Rows from block 10, named by matrix and row number. Rows with one number belong to one channel. Each number is 128 + 24 x the weight over its row's rms, rounded and kept within 0 to 255. All counts start at 0. Numbers have three digits each. After the name is the row's rms in percent of the matrix's.
# convs1: first pointwise conv (model.blocks.10.convs.1.weight, 288x288x1), inputs 216-287
# convs3: second pointwise conv (model.blocks.10.convs.3.weight, 288x288x1, transposed), outputs 216-287
convs1.49 094:152101122108103199120165127173097108105142062133130142140127072110152093119120144105153151108127143161171100167118086165108093090154153143148124118161151133124116113165146103140140104163142113123089122100105142121167
convs3.49 091:108133140158108213128146140085149141118149106123087126136163126117093134160135159161115115116124119102123122124125093145143135166147173142083120103127105144141074172105138099182131139131154113113131156121113133128156
convs1.50 102:134111156136109167172078145115175154117111143165167134128182109096125125133113130063119143121109073122109119120126124122143145138159155091088147097085088110160149144131150162099125122157139122132114120174130159127110
convs3.50 105:121073104108132125110127125147128139111125150116140118154149153106128146123123104100132147139104130119137125125151091159121177124138139113111095068159113163114139133138107114123101120120136118130124132112066126109112
convs1.51 097:184154156126086132143147084142126148175107156125160155122159143149155093134146122146138130124177118091117140164139134115155106150119142115135118100119097167141146136120118117168114160144128121167121100141123120120175
convs3.51 100:186099069127089126160112143125126133158114143114142136104095143084131164119138150101138123138151107118179106135080137127106157149120124109154124120160122135110130135156142137141127123147115083119122125129122117119087
convs1.52 103:124149167119111128098153152099154081179150111135116111157100103138125129141093063118149130159118140190152135093131178123092068120144128146133121159103132127092125115136157161123106131115144162113133138135169102116134
convs3.52 098:173087078130127153128115129148060137178124141121184117108126127122094109096120139123129107161183131065141143137133096088140077144159117109165177110121089149136147149132109098099175140113132155101117121092173131105106
convs1.53 090:108143134108112150119155104142136133153184120156099187182173119117085087076107149135123106157127119132138146135127106144107132130111128094124113114117093161135122109129165108136127099106109143141130116077150160155119
convs3.53 093:144128124142140124139150111126164122119134111120133087151098149134136087134148131085134140164106130107127143125113130127152144116161138133131107107133128147129129126186117144127131137092101086133129112089106150156066
convs1.54 097:142088144192100161095140120144091138137133085157109124109116156120109096105129124125149134106127152121177114112099115175142148124103151128137167155133130142171122144150128132140132110139133163111147133153146105163093
convs3.54 100:142085122104126121160145169157169137107145127083144100147130105174107116117114127155134136146126155111072126134138083115127127111125119144111119093137128135078118125150116115157124115128088107132110113168122141184125
convs1.55 096:140150098090154135139136098080152169147160150138116176160152166124143143148133164142131119107120138126164139160119093186125171161156126147133119156150134142141115168125095138133110099099130120108133105107131107129114
convs3.55 104:090144143132105107148118107148125132153130106114072129131172107111113122135173167128133101153079113062139123132134187108126095143133144109182109113105142139115136164102124134124118130117126105126126122168138128094113
convs1.56 101:127146152127142075114090136146101128122126136120144104095113152128153168126115099138078143127134161159175123155123160125111128165134127119137116174108135111167127113126085143144124114153103093145107117149113125107129
convs3.56 106:147089157101107115135156150171128119172082119152150103122133142130160125168130154150132139123137130067117109133129106131165102142149156125145151071120136126121156106129113136092150087144177132116133121117114137131133
convs1.57 087:135149153124129172159112160134124117123112173088140109123193153144110098117101178150117115146153150138104109148099147161118110109130113127095101117105122140142126150144123145129106113137180132176099119102159113092134
convs3.57 088:141152114142133167114140150071171122102137161144111146126147146162084114154110132135115120102119103139124142124060103157129159136103159148134147137148145116144085131101153123112145109160137136095132106161156127134130
convs1.58 096:126131150114102104141125105108172090121123136133111108186141092136108132103135138189140104095114084137113124132177116100152107143138115157089139105168143140115111108107170137142117104153102115113087168118149111155121
convs3.58 099:136160133142133115096155117198134130137107133155112135135119090083136142146116097150121133137099117117069164131140146130077126102136164126134159100158122148099110115128131176137194134105123145111137171159125119113159
convs1.59 095:136130138143132134113130138126140148097145110134096122125125143125107135094114128101098185119176129095142103173172127140144140154120141134174101168134106137110121113157116170107113121140142151113156130113109108146138
convs3.59 094:131146120092128101129138095094135128088132124116111139136138133108145108110090137119130104138112131131082146144134120161155081167152137118142131100173112166151118153135123112155124124080132140136145156099095142094133
convs1.60 104:156112123080147121132126166176125147123131117093119092128138114164120163126166109116115105096080124120106162126174109123127089104122179091152123148092103145135140141082130067116131100093110138113119108105146130116120
convs3.60 108:120164124134126159123130123170133125149068134139094114160145145136117124110110102136128126138134124132132114130123090112143107162144129121132109136131092110133149173126108167109170132133119106109126160144131116116148
convs1.61 107:086143075139136129156130135130135097111139130126147185157119104141098146124079089117109149161127119124122092119147130074138133145113118119134122154110097138110140120084136074116129143145130138198120156110115172074141
convs3.61 107:091151164129118168133114121109159126089079117151142099114122132146144112141141134160126136129144127102147169117119150144100158153154142128124106168111094137146122165123122152109129130140098127126124117095115126173168
convs1.62 093:168129107140071134134121098150137109167121114106134118099131116113133119091110140100124143109114135119097095159077139131140146168133138163062157118114105138103127140137143101126129100127133144122129110137161083139150
convs3.62 096:143140054172174143131128126122105125109114136159143092128157104118128162160130142090131131154102110163127137127118155125147122091098129086119112137144119124134128139129100134121101141141177120108144135094149127131136
convs1.63 099:126135149118157145102160103134135137137135127126151120100101120109143153168087053151110159107160105136123095176107138094144102140105106125128158100137097112130120153125097145113149131069106084144124120111156093139171
convs3.63 100:128120128116161099132150125082126121123096155142144103155139164093170107110143135112122146149115130149107135123150116120160098141156087120120123148119112144173108168116155099152121092096090156159122122171142122113133
convs1.64 105:162167106131122123139158168131107134124154121111135127129116174119088148123124168062119115102146101140128078123120110144081110169133090157117108116121092119117138123093124117131141200150134155143124095126195129116131
convs3.64 101:142133163121150131117121120037097141137162139139136100082131116132104133170145097129139104139065126098136136125130148200145129112140137125064142111144093147140143140115141106123052136125104152164118157145115132118176
convs1.65 103:125125135185122087151105106137100137136125141156161131148138130123103112124156158154135151149146103100129142078134114122051147134145105121077089119174123106135115127145168131144164159086118139183140087134109179195098
convs3.65 102:117108147097084113133133124147137128106151104147131140112144108146134145140163161119132127137116144095098108135091119168184104108104140101110148106139111134118091093151137126124085110134113140126130125187118118091145
convs1.66 105:135122119095088133127149088114165160112115122105092111117142161106108055121144119114084139109141151137144093088109150152141153091147157103149112089102151128134142124140156118097130121167167139110164137116095155107119
convs3.66 100:128122112130114182144139170122110129136122136081157095142167163139117101126118127130134122123179125135128137153112122130050114133104145116145168141070096129153109097120124116151151138096143101133123093106114129125133
convs1.67 097:154126093148120101167164106115158131109111107147090132126087153157158130093103147130151127115086142104128126107134102112135131106125164171151133087129125119104086110150118124130102104150119154139126126116100141085154
convs3.67 101:140083122142162104107106106126127110141086148066086117157136103141138148112150129179112114096136114124147152121145116125108048137100161135120157148177133147084099130145135108134119122140104107118108121126128117150169
convs1.68 084:111101118123123093124165079150139129116149113181139116115144143115132123101087155096116121121138171089097100124124105109122102128114088135114131156145113147139121130142115112146172133137150136129129174126163113132116
convs3.68 083:156136139116118164170090131085104133163108175115140109165108137128145158123139131162133116142128107134107157144135148094127131064108152109127150085128139159108122120103137121137144093125117108128081133104094126187153
convs1.69 107:131112079101135140132154136140122129149146121131114132150141127139135095116133133108128138162093124160124081133157134159153119130144113131162121137081092127085126049116139101120092150084099124124145092090117146111198
convs3.69 108:136110145116137117122144119152197121150115134117143122114140096115111116106121126117127131151182126162111109130150154118126121103177144121151120099114108118145092191104128128149151119064153170162116179132133123126153
convs1.70 109:064124093161151107104129166093125148116128107106078143131148096129171146118106072146151128115075117139107119129085147136126135157110120131134136169176126139151138121092124139102166171139138113113109115120160167097128
convs3.70 105:140093063118159118115134145156101132127123159165131113111117130132176125137127114114122125109121129153123113131136187111155147122100126149162142105154089153141132090132130172166124151178125086129151079145157135171141
convs1.71 103:090145085173137109142124138141165128147126152138100144077158083153121125078135102132085117145135104163139096103105179146124152096098136172110153110160068116126094141099103137108123129129162113142113102151153151086184
convs3.71 101:091152167157131101126105135098119145125154082133153098130115141119116111127112107117128092155142149118123134120107162160136145152146129141150091161142136107112136138136116122145156117134148114118109059138122114131098
convs1.72 108:127135091147129159132128149103136143149117127144114059126090087156178161090143129117103101148147105107126131142115138134108086145123129110133158135143126097148134092175120148186128071162162134105063142131090100136107
convs3.72 111:146114103152119178151120107140119121078108128130179148146134137157127114118174121113126109157101136154121125132127093103063139171172120149165074113109097141108121131129127134143145107111115097126135162149124128128135
convs1.73 097:192104150149181124122125132148153118153142113126161137108144130117102123092133128117139138160160112128094116097120140175089107095143094156158120109152167099133095096123156073141143137108139103095121156149134122104106
convs3.73 103:142092157106153166129161135123163134145158142112121138121130114122081106126122153173121154128121137099176156134097141169146104121139152130144146099121137124123144122108150138144181101162185103092140110104131113152128
convs1.74 094:119164102172159151148144154160128125121118159108148118119144154148091088113087130138118112104099101098135115086163142148129063120119086106112124148136124102083126130159126188100118091107124107102069152114162101111112
convs3.74 093:156135094125132131183094114117123132148096155107104147178126108144153116104163169119135166109137155096093166121164112078125125136107143094143140168147106101083105127101120127139154142138120164139126140080143148144095
convs1.75 103:073113130132137092181127162057108095148161140137147142159099150115150141131138101070130110116161133087140107146128146143114088121121145128093114124137118137169152139099140139140139136076151133156135135102126068117114
convs3.75 108:095104121161181164108134121131158122120115112110144133111118102092153121135141115108129135110071123123142119138095133141166156156110151110117087118143105100122110145130140133140123123111152134127103148102174137136110
convs1.76 106:169130140130121186107143115158122078125131149141166102144111085147131161134117110089140130147146074119102136140140131132183163125144102115105108117125098145174095135130072133127106164086130130095133139139107137085132
convs3.76 104:082144126137091054122129125095124124105156113112108155151138119153119115122174086137125164178151145116117174111108144115155128133134126120108110186139107134127098105095118180157134132141116100163132133126094125136120
convs1.77 081:142120132156154115174103136130145180122117108159147130127085134118149127105139126122125140155136097139136157166148117152146103123109113090154134173104096110137135161092166117198133155133144110149114180158157159157081
convs3.77 083:137136140082121127140136117145157129134163132137175158096118112121128132127139112165132129189128123152105131120145128112132099148137123079122130120105141136133147160128144143138119144088122152113111136119131115120127
convs1.78 101:151116149127150053120116112138089135110140130149134116130124126132125098092108147158125169101151136110155124140131125127111149137153069151104153140155119178139138120143125096153166167126135163117137112106116137178104
convs3.78 096:135124108146154134149123146110153131138153121159166125079128145148085087113104082144133152106161136127171112126119112149113112122140120143174147148140123145103126066129132113130105125084140118130080097128121129063133
convs1.79 097:127135122156109089120142114128134119140148090128115118116113119132128150149110129089166061134122140162100107162104137116151114105136151123094113159124152124143116150067173147146147121127159130161117119093107114113091
convs3.79 103:120101133106105144133110119155135116156133183140126115112108145150135197109116118163121123162116128103104088104156166121118069097140136094108170156155117166148137072133177140124118131135142139098113097112143122132110
convs1.80 099:143144123090098122167127143112120131108089103124091087113153125138127128105150149155106149160143150141126131114135136150110106104142132122119107096143138135164139077176131057188110151110162141117149136140117172099106
convs3.80 089:139157126142083159093130073114098163116092127119112100112140089140135124130151163140138144103129134172136136119096162161143110105100136150096149111112118140107144104148092132145092160112149146079110125121115129109112
convs1.81 100:138082133105123123115143137128138076137141130131138102082078162176140124118105106143085124160139152110132144126187129171128178168129146100152102122089088139156124117150139103098114135080101137078131130122171091153120
convs3.81 105:126150094149124157112117144140111134159140142168071137106160101156131143131104133120137107125146136115070143131102135117149119132113125124159132115145101178116095129107156109142075151155093127123140157099129141112131
convs1.82 103:150135118093080144147131126141105143140155127114132155077124119117147115108113126148178158159130088116151126161130060131126110130131075127109125124127131108120141157133175141118192140157129156148142102120078100113125
convs3.82 103:154164155102161165132140113064123121133120103130197130139106193140113118120149104136125170162126134093144159144147142124086128123139127110157123123114135146154121110133118142100120155097112151120125118162120123155116
convs1.83 095:151135151157135138098127130134141117151104135109121110141150108163126154132129155116152135110139074123155071143118139096153098115159169098135152137144133100190074108116124125129136134106130136108138115120116098106105
convs3.83 094:118146143142118150127120126128153111143093130124177175140142136116168141097151124092115144102123109156151154110094104104177092129126156144153136158138104128098156158155143084132146122154079162123121108157099111177165
convs1.84 102:101171132136156128095123096135113120129103146134131130140124130134139105110078139137131105132123125164139170104137142112124141109128157138104142131104132131112122135163129089111100176157153161163149136114125130129154
convs3.84 106:133139170129157132139136146110099132109141119148137130120093128121141117098118129131118122125174125142164131121130147158142098128138113136133137119177115097133129154119088156125101106141147115118147164172128120160143
convs1.85 107:125122144147120123111116142077160138124165127152136093138099139117160137144162146150121115141132124120139141137151124108140144094134133118119109128127151102161134160150147154108158147136103165096063157147097143146143
convs3.85 110:121091193179096124088161139138123127102106119125113112163118095114118139172127103127130142112110103180086119128139146149159111103158119129136107109143149120123136079121135141131146103060103143112153119129065126164106
convs1.86 105:170132141114135184154121133132150147188116135137109118156103117123148140105133125092145165124143125096130111092165110135138124112173135131169107134145114116134132103119105120155161128123122119085125136137125127139155
convs3.86 106:120136165137119130135124117176179124144097131118131116124109149161114125125176127131134137128115134124128106114133126090130108192145120151147104110171137088143158140137096108107164140182081142109143134133136133140138
convs1.87 094:124184130083079134091136136111170108132107164133158117132099137161180112101139101128129161118094176114155104126117080107074143148124135099113139154124144154124155148102102142118132109120119086152178119102136147124108
convs3.87 096:127190155150131111148105172133172122116109134158131114116087142148122116153124121141125161150152120172094134112142117172116111119127096136139125121150123131111120142092114138162143103079140139108113148093117120136131
convs1.88 100:124125119160124148123163123141110087137156126124114098131131141163109143132098142134129151122092168137148162141134110070124157110137143126114139144108116099163143131129101138131153116144122118111143101141133122138122
convs3.88 101:133108130055131147103151091090147148109109140159140134121123102127142129152121112122138127126119151124136095133120131140118095144128129151117151084139110155115145131131129194194116145063138125136122130142147131141130
convs1.89 098:108177097130116122133131100117105089132147172128106113128149084120145155159139130133108152117136153164148140080110114100147137150114107159073129143146124134154133150121097131108152118172152154165124111117165135141164
convs3.89 099:151166164084139118165112123164138137139120072145140118123132099090175119155139150091134151134101127114137125127088090111113114103129160117153128111123123131157102139106163096090104120175132093124131079138119119124110
convs1.90 109:114137145117127091132151147106119086152137144107102109160148093164163124154166095116117148156137140113095119107180137156077140133111154168124164129084109112124151130150143158098143059098127122148111142121143111112145
convs3.90 102:137190082135114154121114136147138122128071122141132120169134123132129120103114096123124133132123110154135116121138154107206159182114135124089116176153094142108146132117136161163178142168126119100102165133162130166151
convs1.91 106:148105142073165111129093139099120118126141110138153123154135118149161178122102096127164137120130095123117136115131148148114076127114127131104123104091111121096137170102124157173078113071129133121135114101149113128118
convs3.91 102:093116087144124079137150131162149122129105122137103104152112095110111142120111123125131128113159132148105117120132163131184095094123096132086107102097117121134116102143140127084161124143173123123182114112130130162128
convs1.92 106:152103080083163114129113162142126080138125077109146133152151106103107113150141171161126131085113177144112149169111124094103119120129126113117159132181098122133076150135101124113097138110146127132146148102151127132110
convs3.92 104:147118131092155143125129135155164150145166127101169144147162143137147119124107127151128119111145130106092129139145143100150164078133108130106070135115125123135100112135101125153138150149114131137131163115127128123107
convs1.93 109:162122127120114126159091122128095124166113127141123124120092161126167119100134152131120122129140097104101140126083122084124123187094141115142132104157169105073126170160148141188108142133112113135122099166125141114089
convs3.93 110:098052128148113161133124130176138141115073167110123127121121152136148112155141134139134112162187121114113139133096129141159128142155180094102127101104120158113159111133128116068123123152169098158148103115146134098138
convs1.94 096:102110141069119111159116082077177140169130109131135109106122134102105130131091118118145138112118168115133141111113102107137130137130121077105123122121111113153161146104179127139126105125115165135117126123081102169133
convs3.94 100:133183106119161114166085121109108129096137111086145102118125130096136069107136121125127124093125143134123151127131148104107119101123145122118135141103132156136159135113123120120144134136136116156148172141110136111121
convs1.95 081:116130140112131154117166129126113125119129128106098074107120141149116122186139137119138164112059121126105138117157151136127117078129118163134105120096063132076148201138146081096164087147115110105125113109138135114149
convs3.95 073:149162105171135182187138121117106144142134175132139110118119134100130123120121112152116113126102121128121120141127120147112135112126100135108132146155150139146200111109124113086128154116114116146106152129095139164166
convs1.96 100:112168101153152123125110128103136122126147155097133159133148124135111159127142114141119183126143100150118131133110155131130133155162128162124115128144113125078084139157140113114130111112170146141135068099163129150139
convs3.96 095:101135148133169096100118128104163138145175092122146129136140095130099111093152156162133111113129112111122110130148135132146140128126133180112148147122164129117126114127105125127145155164175081150123094149115121181091
convs1.97 095:139130101160145097127123087090148130125088120146125160113101121123118152083146100122151129155140144155106060093111096123084105126107162105174133117111121121119089160120130135155107151130130047129152132125122125130148
convs3.97 095:114157150160149113134156162126135123117124088120167147146135111126119161134096181146145114129129118105127108123112152117143124137161125111094114097088143100133105135123090098144162155099129133164166166134115129117151
convs1.98 095:126156132132141145155132157107108153132126135148175142148127128127114104103124139156130117107142142092137101097091150108153099160154150108119174087137125105140160096130150123125095125146149130104125137142134113089133
convs3.98 094:121115121097066140112172139101172131114156104152129143137131109113111123136098116103140176146090100151071115124139167149126120098102124157052145142083108129169145134129137145116158126175124121131126127120107134139091
convs1.99 091:118118097135113131073128171150101115146112132102131131098111119125101165112117118095128123156132145142103147141137111122123152112103151089125112120186118069153135111150119131084145132087084137114163148101152098130146
convs3.99 092:097121173111094086067119140139100126098105123169123140093126128119132145106106125142130124125103125098135096127152133139055141159137095123139116107093101140161128094105114096106134119134119114154126146107066143126180
convs1.100 090:147107164133118077144103111155111105114143172160129137123134143147144161118122123128140155165104104125128122153139120110147124141115141145118132155106136084097103105128147129130094124135114113188117162111152149127117
convs3.100 094:142129110128129131166118122145114128151112127120122132093128171135108108117149168129132128141110147137082132146149054155173161168153119108109107109112086161131093107081100144191144096150142122120143106124132131124117
convs1.101 107:142114165107131143125112112101102140082120135099095140180091164147129182129167142118112087131124141164128095135143139138150158155127147095091087143123122125128142103108112132132121104172140115099132165156142103133136
convs3.101 112:118104093127129174110104136095111129087142130103145120169098128145148108139115152128129153143122102085131083125144179147136126142136123121099133147107107134152132111117159169093152140086118116117129146118078133182195
convs1.102 100:138154134112132131096148102126181128085135097128118130148156134107103144116151120132123133118138102155150077137124126124136131163105109133084137143156150101099145140148126098152104141128106133154133116164097177119131
convs3.102 099:147183152131133122145130127146132113075125127083151138088139111130127161105149106094124118107092119073127104109144105137163142170111136120110109137143133121094099132127148160122115115135101167181115100103131136182126
convs1.103 096:121124140144136134152118158148166138136101130144092091115171181116128094145126111087116130126149174122111145139085124131126156142110142109110140144133151150118106090117105152088120144103187105117166115082109175156135
convs3.103 095:178110096160132147119112131122114141090105111131171165171154128116127132135108091127128139114146122104137150130116124154154161142152082146156115107093176128123143178154131091097144134101147128132146124117154133135157
convs1.104 102:132125163103156107080158135138110128125130124124122112120159111141110113086087091142130106142124168105129103109148153119123152095154125137112166105116112107130135115135140167103142110143142127132128126128120170174108
convs3.104 101:126131104113127158109143127125094132115090136156047108098111156105127140129138094125116129146118121192131157111125103120134066127163074116137173120164116125165129094109133124159110145096135160149135122135132125086167
convs1.105 102:152108137093158113102112156090117144138120135125121137100157091131152136143188112131117102154126105104120090118183111116155099132137128116134097095164111148096157145100124129136120083139104111102113089156082114126089
convs3.105 104:180134116154131162120132114157147137119102128113123146121163112100131131108093121123115146137138141152142076108130104118138159109090108150100140099119119127110121112123136151120094126145142131119098129112099117162116
convs1.106 096:094112168133150150089132123136137113146124111138114180088116120142141098102084163157139107119140159155151121083120108084164123123129124099133140142139158141161128118117104157072125122094136150122079115133089118140111
convs3.106 093:142182101192108126134115183115151119124075085106169140128083159124141091128087141127131099119088162148097102134111151121148126140107118133141132106147093105127127162122105107143119139111088167112097169122070129117140
convs1.107 101:129140110113128134137138075116094102108148170076100159131110122122122138145080116111144057102102094176187143170145126156124159141112139134127141154161139136133127108137135090115175146159157124156105117141101120087124
convs3.107 103:146132135107116121132135139083189146134131168115090119168086105121111108155133115120127107137169129125117134110130136122079111157132112151138141097141128126120155082160177127134143132136158128145138116160119128133176
convs1.108 101:119113137119061113163111169105128142141123126093149161178150113172126174154140115153106136166127127113101060126144140140152155143183172106148120140133147123130130144129104119109131141162151131107184132125133134159133
convs3.108 102:085129129134107175148125143130094132100127101114118113166152103153142111130140136177125127112155118123116157130117188116170127131107102099112089110150149137132130064115105152125143130119140157138136152137104129126111
convs1.109 101:142101129097125170131144088106138174117082126141110105134139118171109165154114162143147114135147137112126144143163140163168109134098174135116160156122116143127099090141149121139118098088103060154124137114084148132137
convs3.109 100:101160127157167139147113126140151144127099107148162148136113127132145140125122134090124104132102151129137143143120109162162128137142088139169148143168130122129158153109154133109079108122107099120134113129148128079117
convs1.110 097:103119131160153116157121116136127131079153078126112122141101135163139158121102164129125108157104131140163139098143117175146141116115148150097151159137101119115141153126145151160094086117128118173116147158110120102133
convs3.110 100:123113107102123125166155109115104128116140109118121170161123138109146145149135132159131123123149113107087147126129113142132105140110139160117129079108102146134119138110146167156160117097088114144126135125129124134079
convs1.111 103:106112125154151100174090153127109143155149121163092139147148124055082112137102152128127102094138103105132101112138111125147100102084136144111136190107114156106130140133153136165105141151132103116121169118154126184108
convs3.111 105:095083141123120181161129115132112127118136112110140155147117158145190136139091100126123132139120128122153115140110107138107106085107121112126197095112113121127119134119142069111141146070130076124148169133165119144176
convs1.112 102:145129113152154152072150161151111133187103113118131144112123132146130112137077175120125143090121146117139154106120113146159135155073108144159134115095156160101091141157126068150139187133108093151111130112145110134121
convs3.112 099:096163145093126188121131134138107135133147095158097154131156166153118117162158123139124108141112137152101117121138086085127114107141081148109160121113110184174106133139150111141142104140090167156133131065102130148175
convs1.113 102:078171151138115159146126147107114093146101139133120128081098121170132140182161126151112127120127111166124113138157179147150148134140117116136158105169135118109131154124137134147134151110153131142127129123139154125111
convs3.113 100:166101058125151140150127136168181127133113119169093111117131145118129142099173135143133153093134124210131142135143137154119124137117170094128095150138148106105175146135101136132075093149126083135141111128118136147141
convs1.114 105:117136102121130104120130105137093177079136180125139116129160139136110102103068162126121131137102149105149181162157139098169151106109141095132143137148102106116156143140115117089141158138144159106077132122130171144109
convs3.114 100:123138112148119125147120128135094111154126138123139113126165128125134135135130080107121086129128122164113093139111121064165131187099128122103112159162130120127124118116131114186171149118181112098109133131120121109148
convs1.115 092:131138109097125155082157122118125099121133108126107056187163179143167098147085115130144182086159112093184086130083155085100114151177096103152150140131112120109106129109129139138109096158147140137141116092126113106106
convs3.115 100:126166121147167147149147128118144138121193135129094149109148122107162130108147182167134106134152157105139159148092061157154093103194119106092103137146141146136119148140125090117116128119115111133185122120140125083163
convs1.116 103:184114095130137103157127114149137164137118127150085126101131107115111129094171146177135135129126087142091114147087165137109114125143107145147125163133121127128166110164143103094137154160127150123120130129120118132103
convs3.116 105:116111125114132118107125122139118133103108116147098140122119113157099136127128174119129123116153123172193177130106115086109107127118120108120137135140119148152149145114137112149079121120103169092147158122144126108114
convs1.117 109:086104093137117155049134103102095149125129146139152099141149154160110126084085151143132145151143132145125135070127139093120120126163151103139090118116122149126109165099106153127171147123133142093113152166123138130132
convs3.117 106:127093155153130128124162105135123121162121145105147105126123149110083125123139160110131148150115117163089100123106154127146124115128093119095112100101139099153155147126171109121122110188147121130137095149089140148119
convs1.118 095:140122152155112116147135172107179109111113098179114126140116154074161136136166143101143130136124181105129111100138121131098148136140127154176145145166153103155133112146100139131087140118134118103138162135093103178115
convs3.118 096:080104143133115177120114113164135141115086120092067132093158122138164092161122170146126134142190143116103112114115114134110156141169112128135158116119079138150177163110119168135159137137114176116106122131166113142152
convs1.119 101:094154132119144105118119107106163157131139100122154143123145115158104124110154121124154139125165176123149133141124118131111154125120112112131136105057168151128119103101137114122171116069145119168127100166109129116096
convs3.119 105:142098123192066137130105109131125125164173123137120129129116172097106148128136170054128135139137135150100124123136166142120145117104144101068120132109163112120093140111122095103153108141169103115123139109101118127135
convs1.120 102:107129122141099134130131134170149147122133181128113140111134135121143100100101140115073130104139137110129147158103125110129078109167130130148132141144153114133172163116110117096129107139146157167116141100092133149174
convs3.120 101:154080124112118107105113081152148131145145127152119139118165142101117144144112093171109116138087130175101118133126134087126130118114161140161102173121091132121106097121132129168093162145074135157094123096158128166113
convs1.121 090:088150090126147145092105116130174134128120086093131134137122135135127129098091121136160095120167119190069118118116134137162095111089127077138172127096120116115136149129150130157107112161104131142106138092190133114159
convs3.121 089:116135145137145121111147125136098140126126097123149168151131150102107156159095103160133150129116113117147182096095132149138147129081137140130095096116120142125147146129116088151120091152095125098128166156075115142170
convs1.122 093:112135167145156125139113147146116115139097160165149093159118103122102140127145103106126119127137137096150148107139124134127120170140146130112168100126116140166116147151126151146153169154151118082135117091099139140108
convs3.122 086:115080138128106167145157104149071142157110114101121106175115126161117095112139131127125129150126160119092093142165111128108136103094145115140159080127157174173065115181122139132143153165110138134134138130140112113167
convs1.123 099:115125147119091124129118161140143118177131165132133136159138125133153142096151134091108149121125138141145131120126111126136121120139143128081202114189160079137097161157112140109112086098112105109088136148091141091150
convs3.123 100:143158078117138146119141111136090114084114143158099097128143175126137092096125115130136125130137125099181118128132092126141123066106118142144125170131129122143088124132156109126110131126117169139122152102094126152125
convs1.124 108:132149111116115097104135159125158121121134145108138115182163147119154114145121168101103143177112133186104135140118148131125059121092137160107104116129135118131144117093137099147094149130104117145166087138198084122110
convs3.124 102:088102140134163117110134099168069125147131099123138134107122165085176113157118104133122091104143126119159080121130112113135111190149136104171096127132127133106097123105139144138140115116076123110143162083135131126148
convs1.125 101:169137096100169129126096104110152160105124122105154110090155101119145099100113144122097119145123108107141159105150149154161087151155133157074119132159118122107138149123137152152116134102144117095097097126125106112166
convs3.125 100:128127082117125152092128164132099128127134122134094122169135151110142140112121146133126147119121135096132090125096114188082098110149089118126163117108148154125139139136113134030129091130112121113144147114119120115130
convs1.126 105:115161145107126134139115089180104168096113148131116168111111143156138132188130144099119135120129115138084151143114244141128123127151166152173128127143147126129115137150116120102122171108129166123118138183107123125076
convs3.126 104:133125151140117126143140125152129119142125118151082129125134157141080114136125090067125113127092140098153146130134120111121126146148154132157110103141159143081124146122118124102090133108150137128146124117152120143111
convs1.127 104:119094123132162148113097126148151130118126161113160135160095132082132137153096155150102111130138154088163141113119196118155127086151133109112137154116130112101126145100163155158157106117166099122129174134157173149139
convs3.127 107:161120153116168176175148109096116137118141144119144143151176174168114098156142102168125118102148127100146103133186081083082130134114099109110115119101103142148149112114142140123139112111141153106104104154125127160155
convs1.128 104:135114136177079133112110127144124152097135134108151128147135109119119099159141113108103110133082171120103145115131178136143178117103174119167140106173100141136112167129098123124146143130100137155134132142092094155135
convs3.128 103:123137097168114126160127144140150123103109130132138109121140141127119145085127093115131149123125125138124102124145134147113092133124137146101130137169099111111131137157072140153087093126103064132123104087110126155101
convs1.129 100:167108104104114154146146122124154128108153165107096139140146097154103090141095156142131153134102088111123142131116110118146125114129113093111101131140138100165118131114151175159149054153105115114098123188114121117108
convs3.129 100:132121104147113129114154147103085122115109121121126140143128144121138143113114137130125106123117120107134123126102098174115131139128141133155156122108137138139157184113108182099127136110157112096128149120107130132108
convs1.130 100:116134148132160142163106100117092151131101145152129115154138145125122129144097086123115135131094122113099178115143097103129098114091124145129108172163128135110153134124142122101162098138180110132125150129109117150094
convs3.130 100:095134119124095146114115145136098146132093089121153148102109128153143138131130118136128130130138135080123126139124116122169090148135112158141137103116112135133105138123108125121086117175145090139150125153122118093123
convs1.131 107:071127127081124146151119148133146163162132109152183108107118120143129106155163085172136155086123130178176122145139076104112149101096155139129140121103116131124165160138138130162103161121146153122188112088132131155156
convs3.131 112:119160094130181159145134131134158141167100144145144151143117099120112128146092093111127121119099136146136102129136121122108113093133147128131150172157093126110113124131096146104098158096123107115157110116060139093134
convs1.132 086:126132144171165064105137148099128109108148117172151075116160143129133138069161151126124083133143151116138127107100158152143097129129164108129100129144140159168157150162145156135134142144141155092123161179133109146130
convs3.132 089:110108083145110150148147125147112143152186158141101125131109128087104067133110153170123132123125115094122177092135145096143125151149079136143173173078165116119147069136147144133143141123091155120099174142109111109113
convs1.133 098:102168146140166179142121114084103118105078153107102115144144129142121073158144171151107135123159165117140122108103107124092133154103129148176148113115141135105096146136123090174084133116117136132114140104147140151109
convs3.133 095:124095093114183150144125139113146129115129130169134130088157116123137145119117171083132154132168124140139095126128131148119123097132174121137099100136123113080114132152144145160156161138117148159135104087100135140081
convs1.134 082:120107194168158146150102126147152140186116132125129145094133108102149109125137114156156177163152130125144157143099112124113112127166112142128131082143102154118139121126110113125138130165162107134150142114131124154161
convs3.134 085:178140113131168065191102183153150153149109184127127202116114133103137139124123149162123118172145143115149107123096130118122138153111124091153131111139140108057167117116161160157098154131135118153105109159127134159117
convs1.135 096:150157153112124131159175141152146149084162123141138083118121103084123131116086105067141060158130118135110108137151142113139122093103166135120140088160119137108136132145164115125116107190098125146173110135136129120111
convs3.135 090:155126101145152075136131132115111113131114145121172147125085119185172109092142130164127134109122145117163181133131093188137142101153174160125155124118157112086109130140133140123123101106149134149143113145071144120186
convs1.136 099:147148099117116134113157129125173160102133126120139134126099105138139162091131084099160106110167100094114099156140096174141109155114138105164122126134147130101137152167121173107121075118092140104140142180131119125118
convs3.136 101:131150096121115140113152199116097102143158100128139124091129149133147150125133147101128169137137134143161132121140120146102102115147117140126109140142144120106139130103108155135138149112119083132126166140179127157105
convs1.137 095:105128117106119120123171129132089128098107148119099128087123098114124095087099140144159117147145078087133155126157152141101116118123099111113106142130126109117055136130135139109113142167156139132169184119125137098136
convs3.137 099:113130152158082099112105115146127130131139145140078143168133180124150119117125163156132125153150123134140114154128107089122129114136118124116153146140106084133104147156124114087117168169114115172120158205121145139178